{
  "model": "sound classifier",
  "dataset": "acted Russian speech (Dusha)",
  "train_examples": 26041,
  "gain_aug_db": 10,
  "noise_aug": 0.01,
  "n_mels": 64,
  "hop_length": 320,
  "input": "log_mel",
  "spec_augment": false,
  "win_length": 400,
  "targets": ["emotion"],
  "num_classes": 4,
  "arch": "vit",
  "norm": "layernorm",
  "norm_position": "pre",
  "activation": "geglu",
  "head_dim": 48,
  "fused_qkv": false,
  "bias": "none",
  "qk_norm": false,
  "parallel_block": false,
  "moe": "top_k",
  "num_experts": 8,
  "moe_every": 1,
  "expert_mlp_ratio": 1,
  "experts_per_token": 2,
  "shared_expert": false,
  "patch_size": [16, 4],
  "layers": 6,
  "width": 256,
  "positions": "sincos",
  "pooling": "mean",
  "register_tokens": 8,
  "loss": "cross_entropy",
  "residual_init": "none",
  "optimizer": "soap",
  "beta2": 0.999,
  "lr": 0.0021,
  "beta1": 0.9,
  "shampoo_beta": 0.999,
  "eps": 1e-08,
  "precondition_frequency": 25,
  "max_precond_dim": 1024,
  "one_sided": false,
  "adamw_lr_other_params": 0.0012,
  "grad_clip": 1.0,
  "steps": 16700,
  "batch_size": 64,
  "epochs": 41.0,
  "lr_schedule": "cosine",
  "final_lr_fraction": 0,
  "warmup_steps": 1670,
  "weight_decay": 0.09,
  "adamw_weight_decay_other_params": 0.01
}
Rows from block 3 of a small sound classifier, named by matrix and row number. Rows with one number within an expert belong to one neuron, the router's apart. Each number is 500 + 50 x the weight over its row's rms, rounded and kept within 0 to 999. All counts start at 0. Numbers have three digits each.
Before each expert's rows are labels from the 100 clips, of 14976, where the router gives the expert most weight on average: "strongest on" is what is common among them. Only what is clearly more common there than usual is listed. The data: acted Russian speech (Dusha). In brackets: how many of the 100, against the usual share in percent.
# router: router (model.blocks.3.mlp.router.weight, 8x256, trained with AdamW), inputs 96-127
# gate: expert gate (model.blocks.3.mlp.gate, 8x256x256), inputs 96-127
# up: expert up (model.blocks.3.mlp.up, 8x256x256), inputs 96-127
# down: expert down (model.blocks.3.mlp.down, 8x256x256, transposed), outputs 96-127

# expert 7
strongest on: emotion: sad (58 vs 27.3)
router.7:500522570477561507442571430511468447509433508520447516420514544444430484521468536558482462438455
gate.20:454622512533495446521548497532530484554529559529533507533540527468543508489474413488527426514545
up.20:550570463488462419542486515539431532482440466528438516408496431445519523553397580522520477496494
down.20:517589504513412471430517505532518482512488458437515475465465425528412557457550500456504493451521
gate.21:511485533575409482499539555543550568510440482451548474510495530596477573533497444501476442474505
up.21:546515455442454432587475468427460481417460497548448562473454464506452493473557489477491516452523
down.21:558570505409528461543478485496513545483560488601525482484408472406478517589530559546420553595499
gate.22:515526542553468599564526475429515458480512420466525499443452500576542537456508431554434589449537
up.22:480546522559535467489397489417630436569411500490506467488477552482528484458448429463567412491433
down.22:490505491594434513476484503462444454618429430470552532406498487537451527552530520455456481505561
gate.23:503516511512549567519499476502522507418554565480487440430503452555420462406563458468432545456562
up.23:643459560446468602535502476497519419415519478525514576490490447513480451476458518404508537524617
down.23:496503477552493491529439407445446530508548542582444542491479455498418591420433502462484440490555
gate.24:464419617479535484466424477488510498448514505522424561509433527551532537444511548504594455531546
up.24:445437572479514510520485433488435556433479551519429535489488450477525476445533544528582449482537
down.24:520468489534553546582500449523459479490419506427493511491464459418478517450537510485526424472616
gate.25:515507557499412419498613539472482488545431572540501581536440579543529474479608506441521548559485
up.25:426523409511574524560458487516507525426593439437486465517592418494484465531445537494459385504498
down.25:488364516451530527539460451544630480453533476534511530445512461429466474435496543556536434497565
gate.26:485559479457476459501532560527449524458497379444513525504527539570443525461400585563406574519400
up.26:537543444477484470535439561603437575571458520529524530515554510559432536495312548603471511515479
down.26:582461525452519522421493530598532530493452510472523508441589503568532406453478577474522541501539
gate.27:426426394434612513545438403478510435580558541567464505401455576470500515482462516478439521524541
up.27:576597603579417530459573552533423548474423513464529487581465464529493502498538490509522491432502
down.27:556383542550541408481438524491496512544549493524532467442435504474507519503469536472556499413493
gate.28:477417503519460526479577445472474430445518482479423485522501613502426568434465433586445520468483
up.28:459482531471498582517518449461469378460601525475353482459498550528463522486465458566446489473474
down.28:504527479404464509528581460494393512504537567491516484426446550511530434506504452466542541499600
gate.29:579571536525530471472509465452562475531454456519430477533582567492577564534551471542546544521461
up.29:421482523520564606529496507546513502476467543476528492472449537552490488425466460504417537500546
down.29:520475529523460535496510595436457546491434562494494488501478556601529454525461480504510486528508
gate.30:534517464463482603596433396504443521440407454506452505442493476569506536541533532399520448536481
up.30:434450509432414486539475444452488593520562501476565551485565455541504505429470576622564495529467
down.30:440565487600476548391583531451438487505448503484486496386489556446493416428454564517559458500550
gate.31:475523439466488523559522479438538447581465421481509443524504444491424551464602498576476466464445
up.31:520532444480508550567523426440504460551455407515513455501499422483449531449607493553482482456469
down.31:493557607495507519520426480529584481553470527508425515561429477482526490461418444525467479414556
gate.32:428471616522394540563520542489483548509499559466437507474524472467460572523520504545568492455579
up.32:443458414402540497482514471512513590521522362589470412495480519390475511543538510518447508481495
down.32:494450495481560544505501453475516515580420491547531475428543496458491476538412558550599532592491
gate.33:502468354486422519499500480526492524483567434518506518573485415528466468510460364545492457509513
up.33:476574538640439451560436528540491405527465546478499552636549472591534521562516505553538488612450
down.33:552447502453481563481550518489462474555459608519566541456413455558446540589543533504438544519461
gate.34:534451468554451566491560426520528513515487523510478505487531483495427478465548533477515487571502
up.34:463507524480508490523467586461425568519525507533507512508459450601520532455570492473503455599476
down.34:448461518482431489535497502539469481495493553639528503370494535524533435460495461473510482392557
gate.35:555608468601428588433549506522534434551473501365379510551435458473512506470438526500484548572543
up.35:547567420533486592478516470547588456632444500465386481633455517466496524438427505500453481519431
down.35:507580565514441520598539530468519563462498604483500524587492509490447552445551444427540428503566
gate.36:525466554521358436490495453503444540542533476598424452475445575458549534524495545391521532523504
up.36:515468455518569646498551549496519480464504552370484623502514426502482516525524469536410429431538
down.36:490456457496385510500482542472523509512492457571498470564523481409464466497443503500515403482493
gate.37:487454508502508497439481503476634531424494527558505424546426413527490451510507531510510443496616
up.37:453496529447462450539512497433587505414606423583517421575423491492521487569453549542429551513509
down.37:569424513461441491568551480593497571524485550600541550543551494491468519453385517485399485572522
gate.38:530444483556445498499626554494490496541465530447546426443476541427437445456536589453489388444468
up.38:509629516485511483509478484458484523509531504583476532427517450516449469484504459568475527459466
down.38:579540491515577451417532495504540584477480467478492493507360471473470559432483470529554497458418
gate.39:455521467510481442613564457517503460535606457461530453414468515530550551483495470549518517457489
up.39:495443508472539509583512498442625548609443419440517575435518531562525488555449535542495546426463
down.39:509435456470477541512537525539620427560506427533527541637484478486449532412570478560413463402518
gate.40:565471433514486496506506480501455532426464538470551591576527485491520548491529519522495462517470
up.40:611498492507487489517527504516434547463460517410539567558484548497427563464491534548507480456438
down.40:540476454507513580490476507419504396512436507524528529624511569434455527497566550433494515541403
gate.41:518420489405390513465462472571450523448446563454479487604554573548544460508476472545484508520575
up.41:503458532431413566479460462570471443467463559503485514600551562491521455552477491545479526469545
down.41:426614574564442562478443473481440505545576477523441429466434471458479557504510534429497482584492
gate.42:520436512523465446536525589545446429382513562504567553515472498437472529450478471488552421522503
up.42:523546508609523516462490413484520538512504456513460531424506452512508521613496476492535506443513
down.42:503581436552545448544448447491507521541468439553577445412480519472466514453562484459529520554481
gate.43:490488485461474444548384454472462469453575451406644546526528605560453485558447502476580506589405
up.43:472461477461453504524445423500464450455513436432563513507532591526462577554505451446514521539414
down.43:519547484498468403465558540565422489557475541436541436588545515454535510482525492509449483482579
gate.44:513456488642543544552474448501528507462452543473372549552567501498464479503450459511569536421626
up.44:464460500573504427431515584485530547442608477556458548582535476502473466633561568427419449486524
down.44:450480385460449462462406607493430531467496443489556580522588522421522433495474464496516493544501
gate.45:623550515464459482453412395561537468480434535436487533530472423555450578550510377462429521574511
up.45:460536581563451522526581557482487542488515534561538450437492544434499437495472589529580487427470
down.45:428397524503509622560534488481483438543394506528551504367502494506470483456503656504554452496512
gate.46:513474463453401571561414420569494532514542442527450514448551559496527551542477598490443512474546
up.46:401540557618556573524479557497527502535494551469607455499464457487446440443520411470538494474481
down.46:472525487471472464504496478490551470535455442525509455521498580443446473441449467495505517541520
gate.47:516561499462523496509494606602530437505459472463519442547545571610515492516514423532540471489476
up.47:560556407524466427450543508559528553466468428474556545542569552524512562515552389606490525433390
down.47:538531541434429576488493500570527453553386445460456488577493495407481596499526512547532489518472
gate.48:467479491484410520595549441535465528498504533570438436629442616547549431421507474486504513469525
up.48:481468523512496470443557576522494530462531509490529452537563494511484492470463568654542459500462
down.48:517442445433564428456506419529479523391499507560515523511592520458511533525469476533531471497506
gate.49:411422489495504394465577663511595405548552501433482439468423416600594496483558510487508475414486
up.49:472560469494516554472498501460490506571535531529520454434409468454518482518447553603464563493494
down.49:505462493489507484452630450450424617463589506489413578474513445554608562528457445503482482500421
gate.50:532508350457493547480489467524494474576601507461584537408446465451511516578502528544519465459633
up.50:505554442391473506506575439483612472395488555519470473437478526485492543456475396432568486367422
down.50:451542515455511436510558524484495531459581585512464577453483482429579503518449518476442570489520
gate.51:488449519549606620550435540551525481540424326484513470542550492495523567550485483565543556485449
up.51:532386493509467384464539432437489477519560574528515469438405481501543447463515508424548508556513
down.51:513583479469498446499469457478533417558513555613483480492535408461469564487480640541430473553459
gate.52:385553567487496363494550423472461446437515521457440516580547443429477551523485428525445464447489
up.52:429557581498513460491578431485509466451483539428437532612526450428512540541437435519469459422489
down.52:490419654577524489489507486514515530591487478605477497512489589517505536474432600598536581483487
gate.53:558494510470530432496491479615499452553457475511547439559517486486526496479534496547526526543433
up.53:476484476443529483448537549440461526483557583489479544418541493446488498581563410457534439489610
down.53:506501536545520485530515450515487571442500452502562510450524523536498429456459472604511441509540
gate.54:550544579445486428517476558404440526479486573549439516488493479508435501420489380487396545507490
up.54:502475441547483567553549532533510501536465527471527472538449499542461471427512524439490454433531
down.54:525574466570449555591540525549500533469520558463501363417484570579423481488492502529453503595496

# expert 0
strongest on: emotion: neutral (70 vs 35.3)
router.0:623547543536475562483579499450531511534377527550486460448553530534460513526558540439519382481496
gate.20:517531472464552516596574577498536526449485561536603492458509506474514464537531463460520541519547
up.20:533493492517600559576437425553436517428463500606432525466469559477496468538554491461506536486514
down.20:491544528461457591500530371410591452500507565506569515448489546506475529540565540482542467511479
gate.21:547536360525494474513478473511451531491524412579490569526522525528515515538551343474468434403525
up.21:461593373460487526549565481461424518503521425553485560483490503527415517544531386474418393445466
down.21:539510570561551492555434503477505603414536520575536538508534515485488537561466584487499476566527
gate.22:514451505423482478479472462534491505508463506407459526480465489571497530519532415550531475501470
up.22:490602484456536501515545478570474482487533472597591527450507504404499462523480532462493524543476
down.22:528463477509554430554469434571572609555457521551564452418418472472541599559468498521559466568515
gate.23:533489486556474603466474467480514477439423535469580462631525482447509542529612520533471424482538
up.23:470519486476526493514476592451590405464468504539471516441380447597516549500450519487460539531480
down.23:616441465560557505482568536551467505469566546514468424523458532444553502511504489437438487478540
gate.24:536470464581490548527511523524648515566411412485462568557457544460493521471547522545464456453450
up.24:540466453537514473401391458530612570613489549474456471496477476486461563507509505503434457537483
down.24:445540582495509575438492458488584522449527459496563497534552521383508494498453566461529537515478
gate.25:591567577507500430519568538500479537518547458470558562510425580389537432540414488448614590540464
up.25:533542551452556487452524494529519486480535403540530526532412497475535487612547515475605610535512
down.25:477499506495538505435559488595543512518530532490458566505469499496533447522525436452520492467547
gate.26:449521538547494524513439487443479455570577556456455505518520527649528477523562501452554436531464
up.26:413476524417475473575444398455479502484560514526512457485534518467559526499585455504482442562421
down.26:555498517439562442487507410527600486519427504544492545545472522479429472517630515531480462522511
gate.27:497566521385475497539558526507348539524485445485570492480488513484482550459545468512553482555404
up.27:381497496531431502458455540528570535512482524461499486450536474529497528476530502543490499408555
down.27:467445434368491469434472428474475495512472486404476481502410482516586422502440544514513426475368
gate.28:469528552552595422505469489506528526509485441443449488428481436422556525521514626488438495410554
up.28:451535559540538463413560507511511503536406457557413624592458426431469453447471544553601492526405
down.28:449532513495472509492521600488519480524609537514545489489500573503488608571521511470529473460536
gate.29:543451529395558428530458508522437456401473532550464421441562559513459526486511457420564504554480
up.29:467561456431590450518508516445455431448491445508423533525562453512452520505509615502445472576461
down.29:480511487567485436571549580469440448485568569558570474395501483482406456463394355544463396506439
gate.30:517467533472449502479565553476562549630481507492433464412534516549554553458465541519542435525596
up.30:545527575435409463535582544411564534620504440537474506508583520582483479424464406521563530622516
down.30:442518549476516475629534526550451561458447380332493530490502562521434506543507358478487566536505
gate.31:549614535411503592465462521528545517464457538463428527521505473532523557524476494549542462465532
up.31:568549465527476559450500550508531453467525543477462540504465509554448524522571471476525458455489
down.31:591608481489497571560442474506415482471408498426508413512488444572487394554482528497495521417509
gate.32:446612556544548579432394534469515383463457447476529530379536496451455421399563430493655462564581
up.32:601451530477466410645552544591451586529522582493519562530407549565533573555451539465353497459412
down.32:482500507463536466470611442505574500489512468518426424549569569500559524482576492467429614573585
gate.33:498597511485502510376521486453464566523553492568438588502527536551572529420541534516554479548390
up.33:469326540496556462479493548586603431495422516408593417482492536583559484485498542443565620537461
down.33:573532498456544489466574538520514468471489483522538546414546518423558450517404484467494517580437
gate.34:556555488504465498485474483566512588585529470524432533527510477460456385495553558461511494424471
up.34:436471462458539549523541462483442480535476449434569522554520539550485514464458467529633454439499
down.34:490539480536457453472561465521593505556504513428506430463525566433491556429477536484451481446509
gate.35:630484634499510548552487502522496455502500486558521509535514548554399446535514588487530445436483
up.35:417516475416511492515495491512541535566548530474445464474521458471640504423497474439422576546473
down.35:429513459510536537561426510541489413551573588537507490453517486532534483526509477563532520486545
gate.36:480495508538581467493444464551561583513533497489482444527542415497421502444553411553603482482499
up.36:489476523607580594450434454514498425506445409492496474483477427490478464498508542485459493514544
down.36:468536459532388526475488493473581621534492546418402482477432560502469499429612468465505615527471
gate.37:569613450392493483528442393506528452528425550530437569429550553520514460525560487582409487450433
up.37:577453462577523492514504490465553503435471574562509457607526482544534496478432559422406419448465
down.37:454447470585563522503475411459395514548472539459417484493507513484595443469536518505500457499475
gate.38:487506457405547537379472472466351427431501466539523550467521559528533502527465517553494467388470
up.38:495544510449531578392487447554401437422498442492509617509533527490557529536503556554474480475477
down.38:513491537531472450459525584525517517564392521527467432541463462560500522462494486477540533488423
gate.39:483505512479504489529503574531503477467452481474471490437364460500487516508493510520469487500572
up.39:586522498515461457518359569479443537476468554586544448470452419495534487553488490450438516540474
down.39:612544521468396500528442510410538472523494511534518476519576457455380578448513508383461526454417
gate.40:582591521486549596495517484543513491523495572486558499422503498543496474440353428438510384505552
up.40:434344524492447434528624469498472546467463465488449487433519501468408513505559508521456551451490
down.40:509519503445474640511499561526531574433415496445446422476609483615605500473528521516507532581419
gate.41:518462447438511510469471471467376369486487467514500488501479520448496590516490483529463456427539
up.41:517478453491558435488435534462500513448417579532482508561427471504498470384491527505518468528457
down.41:464509442514547453489447362538458477616486484545431446486550607515421514550473423517496567462548
gate.42:555540523492471493519465527513440475423510581499505451406443511461527562487461542459469565477439
up.42:439467410471528516474542478547527501533531473487528622487546542509622484538561465482494494491569
down.42:528492615604548565501453468447522492480517365564556476451556578496514470505564461499618423481511
gate.43:458506485527562455601387512463415431561369515514454546458519471515468501608509515477469466525593
up.43:455492514451532462591500475524509519502485460523554520578588478438432504527533527556495524520523
down.43:609498574489553492542406461448565524459458496493467575555428482481500514587499497473494512484550
gate.44:460398467534573427470451499522551427454501510545560415467538544466477432478530454446566548514459
up.44:545578460514424553500525387459416567420467504455529571489463509556445514531524486593514507472518
down.44:466476527531424476519540540471469515474608515476527382448563511456470508510479450441482452499490
gate.45:501475384534454539411454520532455503517427583475498465593508504458485560516519406524526570543507
up.45:514512528428536469602558565519517487431457567437422524431546536572500459490494589560396432482441
down.45:513453538602375504491493479575394388502458420589551605528479491419548442445500488506478521491453
gate.46:506418531471542576437446514457484545449571504424441485555404502530475528473485545565478501431454
up.46:496518540525419500449484451538508504594540530427566425502525420567478489533555506476540553554459
down.46:641516527533424543538549484487503501446420581434516503592531488522484503564501410428559523504477
gate.47:518427466453519465539522437466564584503444528516525538429460516520544491572560569589530449466372
up.47:499472494578517618524544508503490542412439608478503544555484586495576560545562569582419473472532
down.47:478488486698535531447510566526478426551552567533498500481504538502511473433473523443407554491486
gate.48:473505518461464521428528493365452573560491435545518525440560493515469459530497512492499518488388
up.48:530495550495590524493476468596545480509541572396491457553485496578494569491518478479537452434620
down.48:435525461449464473500500465507491517421422504468519524529531403574584502530502533476496533432513
gate.49:453480596509433533514487562432519524550529518504507505514485594490567472445553408462552490540369
up.49:552537478547461486470434558542624450559394534446515480439431501439412424516528541539418491498521
down.49:522511374608490550469463550462497450602446589510510495504447525557527398451516637571472410473450
gate.50:547573511543511372470601492437442389467513431458332551414487528524498465499514506428510462484475
up.50:500503449470496514532486463528509529440499576505487498501484528534469531465452406527548430465431
down.50:509503562423517554504551534480490444518425441576543532439465549556515543495525587544497555541474
gate.51:538537543479507537487506577496537518535539467549457542503471483435491454551518508554502591467490
up.51:476487452452455510495513443524423542505512577448531512552543559434499584467549491420475431564492
down.51:437540446472442455396413445501509546491541527441436548495479456517463485491529541469530642578506
gate.52:485446589572467563560518449521459519560554469484521524569443593532515519454492501534508431514527
up.52:498594512471490387502468611525520516419517565507584526469543518476544470513466445455465485494513
down.52:483442494472383509515487470453468534443546464553584526500449437405451490517509579384461487433479
gate.53:497533518512541524508512559548531484516470480485447498512475505493470505560487448522416520535548
up.53:476567523502524567475430441585491456447498561433563554526426536527497519434580545459452490510483
down.53:517518525473517484506575629460561491385510579457460488491542510561522538505518491476583509481500
gate.54:522420472469454623446491510551496538503499603483396468431570499563482561485498539513508406490542
up.54:539528490563492482462476420480551500379452328509504554592530554495522495420514542564481552492510
down.54:489548583481456439497521541438538499507514529478422543574568607461533516526435503493437513543537

# expert 2
strongest on: emotion: positive (41 vs 18.5)
router.2:473447525488459635502508489444411518448497513379474504470466454468467537442495471460517440466467
gate.20:432549476532457465411460493493447421518482461512485528607539449534593522478478450565434490488395
up.20:540526611499556532513547662494454527568547423519462553523481536549475582431498422493459549404517
down.20:499488504510517500529513552430502476475450575466493539479468525545509388558528552528487483530436
gate.21:419607533500541494575573538469330519527433536535441486569583562448479478533557515469498539410551
up.21:535446418462487491497399456512481495400554430437576441428383476577460421507477589549551437498452
down.21:464549565510515516548480447534459398566466553461523510498467462493569539578543477568527554437530
gate.22:372385517489565490476462555491490379460463488466502406467484539463460533521389497519411454471484
up.22:611569358633489492532505456510499571554491585518516527464462546431497512444513468529553531527486
down.22:502467480556485496523572481484541461563493461590546451590545549461467465447470553487518596484498
gate.23:529471500490487520478523474488500492535462470477586545478570458604389386546387526448513496460575
up.23:470505560532545484561448597558429515450493523513504519510483552425533566472530481555506484494410
down.23:586451489448562506438497562468489496435503453569512523473564519433420479488555576549541438465488
gate.24:413538531497499530526516431504598466470520533595429541604448551526524471559394434412394505448614
up.24:505547535487582498492481444426569486527457550407542518520513424534432477546450438477459496539457
down.24:491544527488554574484458523484477486475444568451503515423474477540406501531466509481510487604517
gate.25:529506499485468481556477431486562457535553390475566465503440555430492541454572531574561499510458
up.25:518412509580540569486500562573478520512542549556452501470603439549552485539481526379494465458498
down.25:539479448438492410531557465519396592513531394482548482601503462480457499476530562505529446440536
gate.26:442542583556526471488500544511530445483563540624455504513431433556570475460546451462389497437514
up.26:487473443489439539522415510488465536511483524378513477450495540498439559567463496496564532588455
down.26:454533489532546523465524497464424532456610413444536485394452527540509436439572480516453539453560
gate.27:461497594483524558534522493477597580479422494509530508466498438386452547424482477491573541506426
up.27:535486386524492430498490547481416450525598497477505477499492552598532510543518543482423485511568
down.27:452404584561561534531452491515493418518527493486474476351529498462502507515458469478448506489425
gate.28:507493472523545488507503533550577479576512554525436535432587501496552396479555507509445537515464
up.28:477462491575454473468518473452417462420437484520574490538448474470400518445472479451531487499542
down.28:495473472455490512538527449546505545575539572380542530511544459484531464427417491453481457508396
gate.29:475501557515500449508408536495467592516494447520514426500374534538463522545499534501443444467508
up.29:514438460463422478415571540416411461495478462473484610493552455458527502513470452460477581496432
down.29:536546529550553479601470553523504515563516500575567526485478659515483515387536403489486488516583
gate.30:498596495448494422451440439442521518528480541429409467496431497507516446499502563579473423492439
up.30:477496526565503487543555480496502601580426574532544537508449440358542514461583476539535534462542
down.30:518462539522467505544497507544489567433472485439513446481433536465505539544443531499469470568497
gate.31:587461495530466469391478522481509480569503493449613505482514479501456522504516412379490549506410
up.31:593484443533435530442501503422512514479534521502607505454520446460505454514550439385454508493411
down.31:525487446502480609491558481584476528406496551591456459466552488575501515405478543533569460552515
gate.32:605573502452455553564462464459460544487575586538456447417502477536545445488539421481603454547584
up.32:503533461542551564562475443437470471589434486491447530584453471496531443455418405517538478500480
down.32:525600545426486505511473432361513616515554561584564461483443511565530428376431444449478516447563
gate.33:460549458457497553540528496576569462521594496515447475539434534522465533470533486449445572456537
up.33:394477393433415566458413502591441559447392473501501476564435443442502565488423526534564491560546
down.33:394518466407472456390517537592506558523483526419527525572464470483493613546568471557475440449543
gate.34:366487600563462386451480567542438536555490509509426524431527515429496560441424460423501394477495
up.34:379482663631518403481502481600469474547540499455559533475505523489558563402526514475496393491483
down.34:523551402487463384455552505519520471537529521479500427636438551409539495570492424468493527484489
gate.35:497587506531499528482502475435513575518429503623601490519529477516508479486498527479508494487606
up.35:509454531490465580429466462430477507459509500541446586545502554463429605467558490551492500512517
down.35:597507506482483494439483530470487560479593450502437489506558473494584495413559462467503483516507
gate.36:497495447429531450525542524468414440402380421524536566484524490366640538497443479482526558429566
up.36:475518567557469496463582459567470558572557580495504425503492531566404501541562477473482434498495
down.36:518491470451500438593533475427544570528463508488524459451450526499556571427534489577448432464475
gate.37:611388492522594563559496458540538475451514427547585449512526426522535463558428603551551504429532
up.37:442577477494444465456541523479476496475582577553521472396482497415529493424529486470470511521481
down.37:509481519488442538498550527413430547583528566533585517442573441510605491508440466523457515407556
gate.38:462487491459417474458484489514401478571472432466459552541475489407419432500553425444533490411436
up.38:510541542442585457586494544494534457461473482477520432428538533453538546478480568530462480594499
down.38:570385548460488465524587567552486472554578515553456391521406536412448518531451410587517604504507
gate.39:603501527443499417495447508473615485476503477513527494519469435482485488522483493444530472527478
up.39:667460523429543421481508501507583453449502521469475494495498512512512438525471528464540530590460
down.39:567510488464545500548577512569453423536537495404569568476445536493476517607512548464534408501486
gate.40:499418487474512556433467549428559474585534443467523588504553502501499474545532431481494414505521
up.40:465555494489439446549573406533449535432563564499475517490426554465504527491452527566490544496498
down.40:510533574534521481473462536442408612508592493557512488462464612478500487506460494444527487427498
gate.41:510580415498489526528449431559456523562473548458439437629635534584524589448506519484473507553409
up.41:515546467424516459469460536621490531563494566504469439521570506511531526515413547483510576502449
down.41:451521513491490540571523503404580473418435503521489452533531559487531551482580495505515445459378
gate.42:581454483546536498500492506485428462536510562562505498547522530494498607446508436438509436550484
up.42:401529514404444476506444537514536516457469488452514587468488525441495419454554537549509524485468
down.42:537521525578431410539406434494532442520384459504454537512585530546539518392540443538543343519409
gate.43:444480531548394514521486468418411466449470543533537486519535553506508459414542481539481472529539
up.43:441500547521518649537472464532597503482538573529536463520522583518535511541524552520460526491473
down.43:510545503496510495484500483529548510520471426523471561549563528437508529567436470471583536423450
gate.44:416517431451557562486438508577557470547570496484529544463436523507518509530463487602555484504544
up.44:513526420460616498503504518556543486505542438480517555497364495560470513478468498564491478508397
down.44:519599516452476443528522516459556426578404515581630496451593447653525448515472496477457564541468
gate.45:477478524497451523514605571474448401392581561512516493494551486493475550486375502537511421536484
up.45:490526530463434507544497570499434450449539499481519466508616483535457583529442481506502413490509
down.45:570489416515483482546517460439414470521436484485542467600576474564484483445525494533539427480480
gate.46:511555516429488449441501512440482490476543450448531523431531472478498441421409357435529482501550
up.46:514551433463467423400475555453535441436543512430590482489519452405469430379435396527520526494553
down.46:536476453564585448525549478526473508501537496604457577480491521377495517616497498431477535420505
gate.47:570437566534486423475437518475473543520474530522524518447430383597436438481460427440514507451572
up.47:453547415451507522570562494535521507483534449479447527547536612469570578524482570566465452512450
down.47:524467506549469500532555496479430408456486501533557536509473425621493539488544534545455538467519
gate.48:516542459427513464435537508538479489542522545516482482432485543538517495560527581451410543464561
up.48:579363479480515549424483517475524544428498480572515447536526513608541519553474496606542572466475
down.48:564467551466573467531520504425499421573496512419498493432500537555499420453466530578521451543527
gate.49:493568426494506511472527483517579502594463548444385466501521499512484516444484573400512484471486
up.49:506445530485427501511565525481414526463552492511584521475487490502510530485531424535433507551508
down.49:526594546566441484520577603434565535516528441554451413491491491489496393459485422533490500584521
gate.50:526647512466471475449537682479486586453497497553484479541491515509504473428538483499501513546528
up.50:514574490482495461482461554520538554529523475484450608561528569527516514507531496459451541463498
down.50:483586506508501458421401526496430423537513526541494408448463519590446520459569487544554491536531
gate.51:508556457455530554564508546464525435523468499402478484519443489574466517504485526462516477516500
up.51:485453499422458592429540425516446497527540514489511520614456508513584548500533560570563505482514
down.51:546480487474515557455556559561411456548521518485564536530501450493518611598496457453517493504475
gate.52:486530556570525559564463524476515442545454427400434465479590620401517473415471508510489502563441
up.52:494520517551518589567486512450516463496472424372420481501553645459546483453531499532449462559510
down.52:512560487430531468434570574604555422531355480482430484505468550465569510508553515537509560504474
gate.53:507565454525493521550569527459572483453518549503601466488534508415449599432417565534568514478528
up.53:501499500504491415515446466528597464542521536452379546492520508508563471515561539534436440478521
down.53:523597506530452469556571440587546497522378511472503476520529441461443505475510501522443450520499
gate.54:566521499637513533546490477534433484435540657454500559504459475439511472508454528484529516545482
up.54:511544555532496526442514489534522498503438485413479546590483615572596402434525614441463559408484
down.54:456491478498454616461433496574502500527479351549508425680590509483542505447507447508587477474553